config = dict(
    image_size=48,
    hidden_act='squared_relu',
    learning_rate=0.0013,
    max_steps=17500,
)
Rows from block 4, named by matrix and row number. Rows with one number belong to one neuron. Each number is 50 + 12 x the weight over the matrix's rms, rounded and kept within 0 to 99. All counts start at 0.
# fc1: MLP up (model.blocks.4.mlp.fc1.weight, 768x192), inputs 96-191
# fc2: MLP down (model.blocks.4.mlp.fc2.weight, 192x768, transposed), outputs 96-191
fc1.311:32 39 54 45 52 59 47 59 56 47 48 50 56 46 65 58 54 47 32 62 36 36 22 50 32 29 42 33 68 44 59 63 53 12 52 30 30 66 47 45 43 35 47 46 59 54 62 48 42 61 59 42 44 72 46 44 39 57 52 56 39 70 59 57 75 48 66 45 38 47 55 32 48 38 54 60 64 58 41 62 47 62 56 41 57 33 50 34 41 37 46 34 41 44 40 65
fc1.312:42 53 52 51 40 61 60 41 50 51 38 39 50 50 56 57 54 39 46 49 56 63 58 44 63 52 41 42 75 43 41 44 56 65 45 33 41 51 45 75 30 45 60 51 34 48 47 59 63 51 70 40 42 35 72 31 39 51 55 50 53 60 49 43 44 66 57 48 29 61 51 43 61 41 50 39 56 60 41 48 64 55 41 46 63 49 57 35 50 49 46 16 53 53 54 56
fc1.313:52 44 51 55 38 56 71 51 55 50 60 49 54 48 60 50 78 63 40 42 29 46 32 41 58 53 49 45 36 68 55 68 33 43 34 50 51 27 53 46 70 34 44 47 62 50 42 46 57 52 54 43 41 78 56 28 61 68 45 74 43 68 56 59 48 39 40 25 57 41 32 47 44 66 38 47 28 55 48 35 47 53 33 64 60 40 46 30 46 43 45 43 52 58 47 60
fc1.314:49 89 56 40 51 53 59 65 70 59 40 46 32 43 49 74 40 51 40 49 15 44 42 64 45 38 63 52 58 57 61 61 56 45 66 45 55 55 51 39 52 40 68 61 58 61 41 58 66 48 33 46 43 67 49 50 35 87 39 69 52 54 45 63 58 52 15 83 35 40 62 35 50 44 37 66 23 56 41 21 46 58 27 46 54 62 46 51 56 61 50 44 69 40 40 46
fc1.315:42 60 55 61 59 58 53 49 23 59 53 50 51 46 52 52 49 46 53 48 22 47 44 56 49 62 50 61 65 69 57 28 56 60 59 55 52 63 47 33 48 41 63 53 48 63 56 55 69 72 44 62 41 39 72 36 42 49 19 52 34 52 48 72 73 58 44 43 54 49 51 24 57 55 49 41 42 55 41 33 54 48 57 43 53 73 60 40 66 56 49 57 54 44 65 40
fc1.316:53 41 65 50 49 41 58 45 22 31 38 62 30 38 57 34 72 50 43 56 47 45 58 58 39 52 47 80 52 65 48 64 26 48 52 60 54 67 27 66 47 47 48 48 52 56 45 49 66 65 59 45 48 30 35 53 58 29 37 42 47 39 61 51 46 49 37 36 54 46 58 45 38 48 60 55 55 51 50 58 71 57 57 50 47 49 43 13 53 35 46 52 22 50 37 51
fc1.317:58 64 51 20 72 47 45 42 57 32 66 60 57 51 65 64 61 53 55 65 41 52 51 43 70 42 42 33 43 48 46 57 44 51 50 33 60 59 53 46 47 43 63 52 37 37 38 40 54 18 45 49 57 53 63 57 50 40 40 49 27 89 64 72 50 50 38 41 60 63 39 57 33 53 54 55 42 65 58 53 44 44 57 57 56 39 52 37 68 36 53 63 52 39 62 44
fc1.318:46 53 77 40 35 41 81 38 46 66 52 39 68 26 52 50 41 34 45 47 26 52 61 51 35 51 61 52 48 40 38 43 59 49 57 55 26 51 47 44 20 51 47 61 44 53 54 45 55 62 41 57 43 50 48 53 37 57 59 66 45 33 66 49 52 43 39 52 39 63 24 35 60 59 76 38 53 33 60 40 36 48 45 51 42 43 42 52 51 57 52 31 67 39 28 66
fc1.319:39 54 49 69 60 44 84 31 27 43 63 49 63 72 54 62 45 74 44 33 46 58 65 45 47 67 44 53 63 34 83 29 51 71 28 65 38 52 44 57 54 42 74 40 47 72 47 62 42 63 71 42 68 38 49 36 40 57 51 43 53 54 67 63 48 56 30 41 50 43 32 61 56 52 63 42 46 52 43 51 47 51 52 48 31 37 62 36 63 47 57 55 64 46 53 42
fc1.320:56 62 53 20 56 32 51 18 18 51 49 57 29 47 30 58 65 54 28 51 57 62 48 54 35 57 20 42 79 55 76 25 46 59 32 58 73 66 36 67 61 40 46 45 58 78 54 80 54 47 47 49 46 59 70 54 57 39 53 49 59 62 56 48 53 43 42 43 75 63 53 55 45 64 50 49 48 60 60 59 45 39 61 69 73 43 39 57 49 25 53 46 62 65 41 65
fc1.321:51 58 46 36 43 54 47 32 33 41 45 75 28 40 53 40 47 30 34 53 30 30 47 31 59 62 46 47 43 73 46 41 57 55 58 49 49 59 53 53 48 38 57 41 58 50 47 32 61 40 66 51 56 46 36 40 44 38 39 55 18 53 54 51 45 44 35 52 49 44 51 67 70 59 57 49 61 38 64 45 51 57 48 39 58 43 72 68 57 50 41 29 60 46 35 45
fc1.322:59 63 82 60 59 42 76 54 51 47 38 45 68 62 54 33 43 32 35 58 52 67 65 48 59 49 40 37 55 40 53 59 64 59 67 52 46 43 57 58 49 48 55 53 45 50 23 49 49 62 61 51 33 57 33 50 55 64 56 34 58 55 51 68 48 54 51 61 39 45 46 51 44 67 52 40 36 39 53 42 38 63 47 43 55 50 44 45 45 39 56 41 49 53 33 59
fc1.323:50 63 30 57 55 66 43 43 52 46 55 60 49 37 69 64 49 35 55 61 66 49 51 41 50 42 56 57 48 56 36 48 21 47 44 47 27 60 35 60 52 49 44 35 68 42 50 51 55 39 55 44 58 53 48 52 52 50 47 45 49 49 39 51 44 47 39 50 46 41 61 56 36 30 45 51 50 64 33 43 33 60 64 71 43 46 52 48 59 62 35 57 62 63 64 52
fc1.324:67 61 49 44 47 81 51 29 58 55 36 59 53 47 54 39 38 32 44 49 33 58 29 56 56 60 20 37 66 57 31 49 56 59 52 46 53 69 66 47 66 52 37 71 44 39 75 20 40 49 39 59 28 73 52 56 56 61 47 47 62 51 55 48 54 56 54 58 49 21 36 49 50 48 42 25 53 42 57 55 37 71 51 41 59 59 54 51 72 62 23 53 76 47 45 35
fc1.325:52 52 54 51 40 37 78 31 55 42 43 47 43 35 37 51 51 44 53 59 52 50 70 53 51 41 40 59 45 72 66 50 52 39 26 51 57 61 45 49 40 35 42 55 61 44 53 54 58 62 42 49 30 71 27 57 43 14 36 52 48 32 32 62 38 43 62 32 67 53 51 45 48 48 70 57 51 64 61 41 47 53 73 66 71 50 38 44 46 34 44 61 73 31 46 40
fc1.326:43 50 55 45 38 58 43 50 64 40 30 54 48 39 49 50 50 37 36 50 38 46 43 43 68 72 37 48 43 46 62 44 51 44 42 37 28 34 18 57 57 52 42 59 52 56 47 58 25 39 51 33 44 62 50 46 52 63 80 44 35 46 32 54 59 55 65 48 76 66 40 32 44 26 53 52 70 51 33 53 35 66 56 50 51 42 31 54 65 38 33 46 68 45 72 73
fc1.327:48 47 52 29 46 48 62 50 35 36 57 43 60 24 62 60 35 34 46 40 49 67 53 55 27 43 51 62 49 74 53 49 51 53 52 42 43 52 30 68 53 39 59 55 40 57 50 46 62 48 57 52 66 47 64 41 45 47 37 37 32 68 53 64 68 72 66 56 48 50 60 40 48 49 44 64 69 60 57 45 77 59 53 48 58 40 67 43 55 53 40 37 43 47 58 37
fc1.328:50 52 49 49 65 53 55 45 49 52 32 68 41 43 54 54 64 31 47 35 61 64 48 43 42 64 47 60 67 57 35 47 40 49 39 47 48 42 70 45 48 42 38 49 70 52 54 33 55 42 53 35 62 52 60 42 55 57 56 42 54 37 54 51 54 44 52 37 36 44 38 38 70 37 51 68 46 60 50 51 54 68 35 49 72 53 57 55 62 57 51 27 57 49 42 61
fc1.329:61 50 63 63 75 46 78 38 41 39 58 72 54 49 35 45 49 66 34 60 45 59 35 44 49 53 36 50 75 64 27 31 36 47 56 38 42 43 46 48 86 58 44 55 61 42 54 30 39 29 56 42 44 57 68 61 51 48 42 39 52 61 70 71 40 73 54 42 45 40 42 70 67 44 30 45 44 53 36 48 63 72 47 44 59 49 45 43 65 53 30 59 54 57 50 45
fc1.330:26 52 60 64 38 58 62 55 57 57 55 32 64 70 48 36 39 63 47 59 53 35 46 25 55 53 40 33 49 54 39 52 70 66 52 66 41 59 49 35 54 43 60 65 39 54 61 29 56 67 87 33 54 56 52 44 34 62 42 65 41 55 55 64 38 49 40 39 52 43 42 46 37 63 37 38 74 47 57 59 50 60 46 27 52 52 36 40 31 41 34 62 53 59 42 49
fc1.331:18 57 65 63 36 75 75 43 52 45 62 51 68 82 53 50 45 49 21 54 42 59 41 58 63 50 37 42 50 37 51 36 16 48 49 42 47 42 36 59 44 33 53 44 39 55 40 42 67 40 86 57 53 62 55 50 40 34 36 57 50 56 49 59 49 38 53 48 49 42 25 45 67 69 38 36 52 44 30 47 62 51 38 51 54 41 86 41 64 33 60 27 32 53 65 33
fc1.332:28 63 61 52 49 50 57 46 30 40 55 57 52 66 63 47 31 44 38 50 37 61 43 50 49 59 69 53 43 29 53 46 49 51 30 42 38 19 44 54 51 33 55 34 47 52 63 40 49 45 53 58 57 64 52 29 35 52 51 28 51 53 57 71 60 62 52 62 49 42 43 49 45 41 52 42 66 77 60 62 54 60 41 52 77 61 64 44 48 56 49 40 30 53 63 58
fc1.333:60 46 40 50 48 30 54 43 72 28 46 34 52 22 55 58 34 61 62 72 50 32 46 52 62 37 54 68 62 64 40 46 37 62 55 35 27 57 45 49 49 37 52 50 65 40 46 57 61 65 64 42 55 48 51 50 41 42 50 47 54 69 46 61 53 65 53 57 76 67 55 72 38 26 45 29 42 62 41 54 51 63 59 42 69 56 41 53 54 43 39 43 59 43 70 46
fc1.334:52 53 42 55 53 72 59 34 43 63 66 36 47 66 42 51 62 61 53 64 32 50 23 47 24 58 23 51 43 72 60 43 59 70 67 50 55 50 51 38 38 38 34 43 58 57 63 63 59 29 21 42 54 49 50 69 44 51 33 44 33 62 56 56 39 50 40 25 69 42 73 41 37 38 37 39 57 57 43 46 47 51 47 44 53 50 51 65 56 68 35 61 44 52 34 45
fc1.335:64 61 50 41 62 69 49 61 37 43 49 38 42 41 53 28 50 48 56 66 62 37 54 40 51 49 43 35 67 47 38 32 44 63 75 43 41 66 50 44 49 33 56 52 49 46 44 55 50 60 55 34 47 60 46 59 62 48 37 52 43 29 34 64 46 61 51 52 44 59 41 69 34 31 34 54 38 66 67 40 37 57 55 53 75 33 38 61 60 42 44 27 52 70 55 64
fc1.336:42 49 62 39 37 62 48 52 51 43 29 35 68 56 53 40 40 54 41 56 35 32 42 52 51 54 47 43 63 44 58 53 51 37 44 33 55 50 45 56 52 40 48 49 35 55 57 25 29 36 30 54 42 69 67 42 32 55 60 61 48 58 48 47 69 67 63 37 59 71 45 54 53 45 41 59 53 51 27 48 45 58 68 68 46 55 29 50 65 71 41 45 55 47 67 63
fc1.337:48 67 63 50 45 57 39 28 54 58 30 55 70 40 61 54 49 34 38 50 52 29 62 30 59 52 63 52 54 56 38 34 56 49 39 37 53 41 42 42 53 45 61 51 68 34 53 39 57 46 42 59 47 44 59 44 31 58 46 47 49 62 36 87 46 60 39 43 30 41 66 31 42 36 41 47 48 74 75 40 51 61 45 41 57 58 66 41 47 53 54 40 40 56 69 43
fc1.338:58 65 46 62 52 49 63 53 51 64 46 46 48 49 50 40 51 59 55 48 49 42 66 31 76 59 42 51 45 64 50 35 51 40 65 37 62 74 42 52 65 61 51 27 50 58 33 48 57 39 40 39 44 58 52 44 48 37 53 82 39 49 45 48 55 70 12 60 58 56 30 37 42 44 39 36 33 52 60 35 56 63 66 61 53 37 66 75 26 53 66 40 56 51 43 48
fc1.339:63 30 43 48 33 58 58 39 64 44 55 50 76 52 70 49 43 34 43 58 33 41 42 35 63 64 53 51 68 47 72 38 29 52 36 54 64 62 60 61 47 34 84 41 40 42 60 33 58 66 58 55 47 41 88 41 39 44 55 51 37 51 47 46 49 41 50 63 61 62 42 49 54 55 41 23 43 54 70 41 58 76 16 38 35 53 52 54 39 45 51 51 66 41 41 39
fc1.340:51 42 56 55 46 61 52 34 43 43 53 41 74 52 40 51 39 64 47 63 58 53 38 39 49 51 64 41 52 54 69 32 57 47 38 66 36 71 31 36 29 44 62 55 59 42 68 44 73 25 58 34 48 47 54 43 39 40 51 44 59 40 37 67 68 50 42 47 63 29 45 48 62 53 46 47 49 43 45 30 42 66 29 53 58 59 54 45 50 58 42 40 58 45 50 58
fc1.341:43 45 40 45 57 47 48 21 38 23 58 47 57 42 47 36 75 38 60 60 54 28 53 49 58 49 46 73 69 67 47 43 25 64 37 63 55 54 38 51 45 47 52 56 60 38 56 60 76 63 44 60 59 47 37 36 57 28 25 53 60 63 47 46 58 48 83 44 39 74 60 43 35 46 53 67 66 36 54 57 47 48 56 56 79 55 53 24 38 39 47 72 51 60 47 42
fc1.342:57 51 27 35 55 64 48 61 64 57 44 34 44 19 47 44 50 33 53 60 40 39 45 56 37 54 41 35 39 60 53 58 56 61 59 48 43 50 62 59 51 51 26 54 53 22 75 47 61 62 33 60 46 69 36 50 59 59 44 52 43 55 25 72 46 51 44 44 50 21 65 55 50 42 31 50 51 51 51 50 47 54 64 55 70 47 46 63 55 64 31 48 71 52 33 41
fc1.343:49 58 42 53 49 46 44 56 53 38 44 62 43 67 54 27 41 57 47 50 39 29 48 61 55 57 60 55 33 59 34 26 48 66 63 61 23 41 31 64 47 50 68 47 44 58 41 55 63 31 76 28 42 49 53 41 37 31 54 55 61 43 55 70 26 59 42 45 35 52 15 50 49 51 46 29 42 51 79 49 72 68 42 31 43 54 61 62 67 48 58 29 40 65 47 58
fc1.344:49 39 50 33 40 39 62 43 40 51 46 30 66 38 66 37 47 68 47 37 38 40 33 20 48 39 69 58 63 34 52 41 36 46 72 50 55 49 43 56 51 40 59 38 77 61 52 18 56 44 48 44 42 51 70 17 52 34 44 56 45 50 41 60 39 61 45 53 32 40 49 46 44 37 59 57 47 55 57 44 56 53 53 42 54 44 52 69 54 39 20 52 53 34 77 55
fc1.345:24 58 53 51 75 45 49 41 48 51 46 42 59 52 66 43 65 41 47 46 66 53 58 38 54 40 48 58 60 54 72 56 48 56 55 50 46 43 55 61 40 34 43 67 52 47 43 54 39 47 46 61 51 51 46 36 47 45 42 47 25 49 57 41 51 57 59 45 52 57 65 43 33 34 49 73 50 65 40 54 31 63 35 30 55 60 52 37 63 38 29 53 22 57 50 46
fc1.346:34 51 72 43 50 53 59 34 54 31 59 68 60 55 67 46 47 54 56 24 75 58 22 48 51 56 48 47 21 37 40 80 46 53 42 54 54 62 54 38 61 44 49 67 38 44 35 45 50 65 54 45 51 35 37 39 33 65 35 51 42 38 46 43 49 54 34 57 59 48 21 58 59 51 44 44 34 61 57 54 37 52 43 62 72 47 39 46 50 49 47 33 52 64 62 43
fc2.311:55 67 49 51 30 39 58 52 42 39 42 53 39 65 19 40 19 70 40 36 53 49 32 33 56 58 54 47 60 55 54 66 69 44 27 27 61 47 30 62 39 57 46 55 42 27 55 63 42 48 46 55 51 56 30 50 48 59 38 34 36 48 57 26 44 51 54 40 63 56 52 59 42 52 65 39 75 54 69 46 24 41 29 56 43 49 26 23 64 51 69 43 46 62 41 53
fc2.312:59 43 47 53 67 58 60 38 44 36 69 39 65 36 37 68 52 41 55 50 79 50 61 51 52 34 44 43 38 51 52 33 48 32 28 55 46 53 46 65 29 75 49 51 47 53 51 46 61 52 50 65 34 61 72 41 53 20 66 41 34 54 35 53 62 60 49 55 66 52 51 51 39 32 37 64 37 43 44 52 71 58 42 26 36 30 49 36 57 58 47 38 49 29 57 60
fc2.313:48 39 64 29 42 46 56 40 60 31 50 60 58 51 35 19 68 62 33 47 66 39 44 54 49 37 37 59 34 41 56 74 52 42 39 47 42 42 61 65 58 53 51 49 63 49 52 55 65 51 26 42 65 55 44 45 42 57 52 48 33 47 48 34 56 51 38 36 56 49 36 52 19 47 52 49 41 48 32 50 44 42 45 34 69 24 52 59 40 43 62 41 33 47 40 62
fc2.314:64 67 67 50 56 34 44 48 73 56 40 43 57 51 30 52 44 51 32 37 27 52 52 35 43 46 48 76 62 58 42 67 46 63 51 60 19 46 49 75 56 54 37 52 30 46 56 48 42 58 55 59 48 46 53 37 40 54 26 64 67 41 71 44 43 53 52 66 47 43 52 62 46 37 30 35 57 26 30 30 60 52 66 31 63 42 58 51 47 61 59 45 40 49 66 38
fc2.315:50 53 34 53 42 48 75 45 56 31 68 43 62 59 47 53 66 51 61 63 56 37 56 55 57 44 48 42 45 57 39 35 51 56 39 52 67 43 27 56 59 46 31 45 49 41 45 48 55 49 50 38 43 79 40 51 64 53 55 60 11 60 40 63 46 41 59 45 65 51 42 54 39 43 48 73 59 42 49 49 64 51 36 34 69 47 26 28 49 67 48 56 51 47 51 63
fc2.316:69 59 31 61 53 43 42 44 58 27 57 49 55 66 55 63 47 39 70 30 49 57 48 33 44 34 32 53 71 45 41 54 39 53 41 37 48 48 31 48 42 60 44 55 54 69 57 51 45 44 33 52 64 53 19 65 63 48 65 31 60 70 43 32 46 44 64 50 45 54 62 49 53 49 43 44 52 38 29 49 53 47 53 38 65 49 46 38 64 58 47 20 65 50 30 46
fc2.317:50 47 55 38 59 43 45 51 50 48 46 33 28 41 10 28 54 61 47 47 54 28 60 38 47 55 49 66 58 48 45 44 51 53 47 62 55 50 46 57 40 54 50 62 42 37 45 53 60 53 47 69 28 56 61 55 48 51 58 65 21 52 77 23 66 59 48 36 36 33 49 57 51 65 50 42 66 42 40 34 41 54 73 49 39 33 56 62 43 63 43 42 50 40 47 42
fc2.318:65 52 51 56 65 43 52 45 58 34 58 52 47 29 13 34 35 55 55 48 37 43 72 58 39 51 40 68 47 33 22 47 41 34 36 70 49 56 36 55 68 35 57 57 22 09 31 50 39 58 61 50 56 34 56 38 57 55 66 46 74 48 67 42 45 36 62 52 42 43 63 34 64 60 42 32 38 43 33 40 63 34 72 39 32 40 56 56 43 59 34 48 67 54 54 47
fc2.319:59 49 43 48 22 55 60 37 49 56 58 43 61 50 19 45 36 55 44 66 50 25 50 55 52 49 64 25 36 46 55 56 71 70 46 33 79 50 64 42 65 50 67 37 67 29 76 56 50 61 72 53 47 57 45 56 52 38 58 68 46 52 66 52 59 66 53 76 34 63 51 53 27 63 47 47 39 60 60 62 49 49 55 39 53 60 24 49 43 70 39 71 63 41 45 60
fc2.320:42 37 45 57 43 57 51 41 52 58 36 48 53 70 27 33 41 57 38 57 58 32 43 46 61 49 54 65 44 72 57 67 68 48 37 54 45 59 42 70 63 52 32 57 68 35 62 70 40 44 72 31 42 57 57 30 49 46 45 73 40 44 60 47 49 55 47 59 24 41 62 58 42 46 68 57 34 36 21 41 61 63 32 40 42 52 41 78 37 46 62 75 54 63 38 72
fc2.321:66 54 24 74 61 38 46 37 52 62 59 58 49 55 43 54 55 49 59 56 45 53 60 63 47 45 38 69 59 54 36 48 39 33 41 64 50 46 55 54 40 54 53 45 61 37 30 38 58 50 52 39 33 41 31 55 46 74 43 55 61 52 57 42 75 55 53 69 44 53 52 48 50 87 39 65 55 50 33 62 43 43 53 45 44 47 39 37 36 51 31 48 46 46 43 51
fc2.322:45 36 52 71 41 73 47 36 52 37 68 43 39 17 20 36 54 42 64 51 58 34 53 32 51 52 40 53 54 70 37 46 42 50 43 44 28 90 40 42 59 51 45 48 37 24 53 37 40 58 44 48 30 48 48 37 53 56 57 61 61 24 41 31 49 12 76 71 48 56 43 22 58 45 40 50 46 41 53 41 70 67 51 50 44 62 38 46 72 54 51 52 67 39 45 66
fc2.323:48 39 31 52 61 35 50 57 57 31 51 49 40 36 48 48 42 62 48 61 50 52 52 29 48 38 54 34 54 63 51 40 55 57 58 58 43 42 44 56 50 64 68 52 51 45 52 44 65 59 48 54 40 59 56 51 45 45 70 53 72 47 73 23 41 51 45 46 53 57 52 44 59 68 57 62 55 71 50 59 57 31 79 53 43 57 40 58 47 41 63 55 52 40 59 68
fc2.324:40 38 45 59 60 41 71 43 55 57 52 63 68 56 13 23 57 62 75 74 57 31 56 45 44 73 63 60 37 65 52 50 48 30 61 54 54 61 71 56 41 50 52 37 51 19 64 44 41 64 51 54 37 58 66 57 55 49 55 49 53 33 54 41 34 41 31 56 60 65 66 47 38 65 34 39 38 47 27 64 24 66 41 66 45 70 55 45 39 36 34 45 35 42 50 53
fc2.325:63 61 46 33 29 58 50 46 65 59 69 49 51 45 39 34 76 43 38 17 54 55 49 42 49 50 35 44 41 47 48 57 58 59 62 54 31 62 53 59 47 38 53 63 40 50 35 66 58 37 66 49 82 51 42 62 27 59 30 36 45 39 75 48 54 63 55 65 33 32 63 52 25 24 59 33 51 45 38 33 60 44 60 43 43 38 58 46 54 58 29 46 67 52 37 40
fc2.326:67 59 61 53 57 41 36 67 40 47 46 34 64 41 16 49 28 67 56 53 45 45 31 55 55 68 47 56 47 40 57 55 53 51 46 53 34 32 53 43 31 35 54 62 47 22 62 54 52 79 43 59 54 58 26 30 50 36 69 53 42 70 77 52 41 49 52 49 43 49 53 50 74 78 54 25 46 43 16 48 55 48 46 53 55 53 64 38 56 52 52 27 58 43 45 45
fc2.327:57 58 54 53 39 52 48 55 35 43 61 41 58 56 38 54 50 44 51 38 38 52 49 47 54 43 45 55 49 53 54 52 56 52 50 68 51 55 40 37 37 49 43 56 52 48 56 58 66 68 50 63 39 49 48 55 57 22 39 40 43 39 35 46 47 59 54 40 26 42 55 45 41 53 58 64 47 50 44 53 73 56 52 63 59 48 43 39 47 59 26 35 58 51 49 47
fc2.328:57 62 40 51 37 50 46 52 54 43 45 32 36 48 44 34 52 55 45 42 57 44 45 31 50 47 47 39 71 58 44 55 47 66 45 46 61 67 40 43 54 50 59 53 45 34 47 54 54 54 47 59 56 51 35 35 48 41 38 60 39 75 53 54 44 52 58 45 43 46 55 41 51 18 50 30 43 53 67 41 43 58 43 53 62 75 25 31 51 62 48 63 69 46 38 51
fc2.329:42 46 48 35 74 59 44 59 54 59 54 58 58 43 00 08 57 59 68 53 49 17 60 45 41 35 48 55 55 49 40 54 34 24 59 66 50 48 78 50 48 57 55 43 51 03 46 40 56 45 49 45 36 47 68 44 54 51 76 67 35 49 38 38 42 50 56 50 49 56 48 21 65 71 39 40 40 45 25 54 36 48 60 64 46 65 44 41 35 68 50 27 41 43 45 59
fc2.330:50 50 57 51 52 50 42 50 49 39 30 52 59 56 08 20 35 54 45 51 32 43 55 44 58 54 48 50 55 57 45 44 53 56 50 51 58 35 63 42 63 47 59 53 29 21 50 56 72 54 35 67 49 63 48 51 46 47 57 62 49 49 60 62 42 65 39 58 41 47 57 61 55 53 52 46 56 34 58 49 52 53 55 49 59 52 49 50 49 80 42 50 38 36 47 54
fc2.331:47 70 49 46 56 49 54 29 47 62 60 63 53 63 03 23 57 47 41 50 61 37 39 42 48 61 50 65 57 52 54 62 52 58 30 44 56 49 64 51 56 50 55 52 41 11 37 63 27 36 34 47 32 58 54 48 56 53 48 41 38 42 61 51 50 56 59 53 52 44 43 41 55 54 49 49 57 41 43 36 52 46 49 47 23 49 58 50 56 60 66 45 62 55 62 65
fc2.332:49 54 57 39 67 55 55 53 34 62 46 56 64 39 44 27 52 64 36 47 37 43 36 52 62 47 59 57 51 45 56 58 62 57 62 63 47 56 42 42 56 35 46 62 51 58 58 65 45 40 36 44 49 66 45 37 54 75 40 59 57 32 48 53 50 46 62 47 64 33 57 58 49 58 63 47 49 45 38 50 57 55 31 42 68 54 25 52 61 56 58 52 53 50 57 66
fc2.333:37 51 47 74 48 62 37 51 53 45 40 53 40 52 31 37 66 66 74 57 64 35 43 42 65 50 58 43 52 69 40 39 56 42 80 60 44 73 28 35 57 36 38 46 48 46 65 44 55 52 70 51 42 44 43 57 41 43 62 60 56 45 45 81 57 34 50 53 40 50 83 61 40 44 57 54 52 41 38 53 41 67 51 58 09 43 34 84 33 59 41 82 77 45 47 48
fc2.334:49 73 51 56 52 59 24 38 60 57 41 53 67 36 49 53 54 50 48 39 51 44 38 59 42 74 52 46 54 50 66 38 46 62 68 65 41 49 65 50 40 38 56 54 33 42 55 48 63 61 62 68 50 54 72 74 57 61 71 57 72 39 43 48 65 43 43 29 38 46 82 47 54 63 42 55 51 31 31 48 39 60 47 30 53 60 50 63 27 46 45 31 44 45 52 46
fc2.335:44 47 57 57 39 60 61 41 50 38 54 45 58 63 39 45 48 60 47 53 59 45 45 38 47 77 39 45 48 44 59 56 55 53 42 65 35 82 43 54 38 44 35 44 50 39 59 48 33 42 52 55 42 39 21 41 49 52 61 50 56 39 37 48 41 36 40 56 44 62 52 56 48 47 43 55 38 47 51 57 38 59 46 52 49 47 50 49 45 52 57 36 43 51 43 52
fc2.336:75 66 64 45 51 37 43 52 43 36 76 56 45 46 17 34 24 50 49 54 37 60 35 67 47 55 40 72 44 34 49 54 53 61 39 45 36 23 62 86 34 36 51 55 40 31 63 53 49 69 45 46 74 42 27 38 45 66 38 30 70 81 60 25 51 45 47 47 51 54 59 36 46 44 53 35 66 77 41 48 32 46 51 50 46 36 51 43 34 68 54 37 55 52 46 60
fc2.337:59 56 41 28 52 50 53 65 43 44 42 49 80 53 84 80 56 40 47 52 62 79 63 47 62 32 47 54 63 49 65 49 55 51 63 61 51 54 55 48 60 48 60 53 55 75 57 52 51 53 41 53 48 55 48 35 31 55 46 52 28 61 43 44 49 41 54 61 51 48 41 31 59 56 46 63 43 62 35 38 56 38 46 54 42 39 46 42 43 44 68 43 54 52 58 49
fc2.338:80 66 38 72 61 44 45 46 57 45 65 57 35 46 48 53 37 46 32 32 46 43 54 75 43 65 35 46 63 50 49 50 51 52 44 70 52 49 50 34 55 49 44 70 20 27 45 53 63 30 73 38 48 59 54 53 32 62 61 62 49 68 41 38 34 49 56 52 36 32 49 53 37 69 55 25 46 29 42 31 61 63 68 27 27 34 41 64 45 54 34 44 45 57 59 47
fc2.339:34 34 46 47 57 38 50 32 46 39 76 29 52 27 28 30 47 53 57 64 69 28 38 59 49 32 45 59 38 53 40 42 54 43 58 36 59 57 50 50 38 53 51 49 78 35 53 51 52 70 49 52 38 34 53 45 19 26 45 45 37 48 35 41 63 41 36 67 65 47 42 44 51 52 67 50 63 52 64 54 46 40 60 42 46 26 18 72 42 60 44 49 44 37 64 62
fc2.340:57 37 51 51 44 67 55 53 37 51 54 50 29 46 30 53 65 25 53 47 38 46 56 50 52 64 27 48 42 28 20 44 45 65 62 58 29 51 48 57 32 24 57 54 47 36 54 53 56 34 66 49 31 28 52 28 58 38 53 26 38 55 51 51 50 37 37 63 37 44 52 54 65 58 47 64 56 49 68 53 61 48 56 39 41 63 46 78 44 49 48 42 41 58 46 59
fc2.341:56 68 37 80 47 45 44 62 69 36 45 64 47 65 31 24 47 60 37 30 64 34 58 40 46 61 45 48 64 56 52 63 63 73 51 49 50 62 31 42 35 18 49 51 48 42 63 66 45 40 50 56 55 48 23 50 61 55 58 45 53 39 49 53 35 38 48 44 53 38 61 34 35 37 42 29 57 29 59 35 72 56 55 56 36 60 48 73 51 53 67 46 57 52 43 31
fc2.342:64 37 55 53 45 33 60 47 53 36 21 49 44 49 43 43 60 72 50 56 68 56 54 20 59 51 42 38 49 59 38 54 48 50 71 63 68 54 44 51 66 73 58 36 41 45 48 40 33 60 53 50 65 69 76 55 48 46 42 47 51 26 51 39 45 50 34 38 41 62 65 58 59 42 48 40 41 64 61 59 38 56 38 70 57 56 47 65 46 36 50 49 60 39 54 55
fc2.343:44 53 43 24 42 48 64 32 52 78 40 47 55 37 15 45 50 58 51 63 84 38 21 54 40 47 38 45 48 67 74 53 51 64 44 43 33 37 59 59 52 67 50 45 65 55 50 55 44 40 58 55 40 58 50 46 38 38 60 48 78 42 36 59 45 56 45 55 52 39 42 29 44 65 57 56 51 59 57 56 52 55 32 38 58 59 25 64 54 53 65 61 45 45 38 61
fc2.344:36 50 60 65 52 42 70 49 58 46 48 61 43 39 29 61 71 41 51 57 60 62 39 62 23 48 70 47 17 39 48 58 63 48 44 63 66 36 41 42 93 42 72 47 48 62 58 63 44 70 49 59 49 33 82 58 58 44 55 50 66 43 55 39 52 67 56 62 63 41 78 65 53 47 43 55 48 51 57 53 74 56 34 31 38 40 64 49 51 60 48 73 52 44 60 42
fc2.345:47 46 48 41 38 36 33 37 60 26 54 74 46 40 65 67 33 41 47 38 60 62 48 65 38 40 52 52 55 38 57 50 46 50 33 43 65 53 66 71 59 46 53 44 41 55 42 41 59 49 39 51 35 59 42 62 49 10 63 43 56 47 42 40 76 67 47 59 75 47 74 43 38 70 48 59 47 57 62 48 62 44 65 16 62 41 82 64 32 35 37 52 45 47 60 69
fc2.346:64 43 34 61 55 57 72 33 57 29 71 47 48 39 41 45 62 59 49 44 51 42 52 25 47 48 46 55 68 49 59 39 55 38 37 34 34 31 57 46 67 63 49 52 51 57 54 56 56 50 32 49 45 68 30 34 50 67 49 63 69 49 58 20 45 62 25 36 62 41 45 25 38 72 53 76 51 44 43 41 51 69 42 66 42 37 45 48 76 56 55 67 46 46 43 50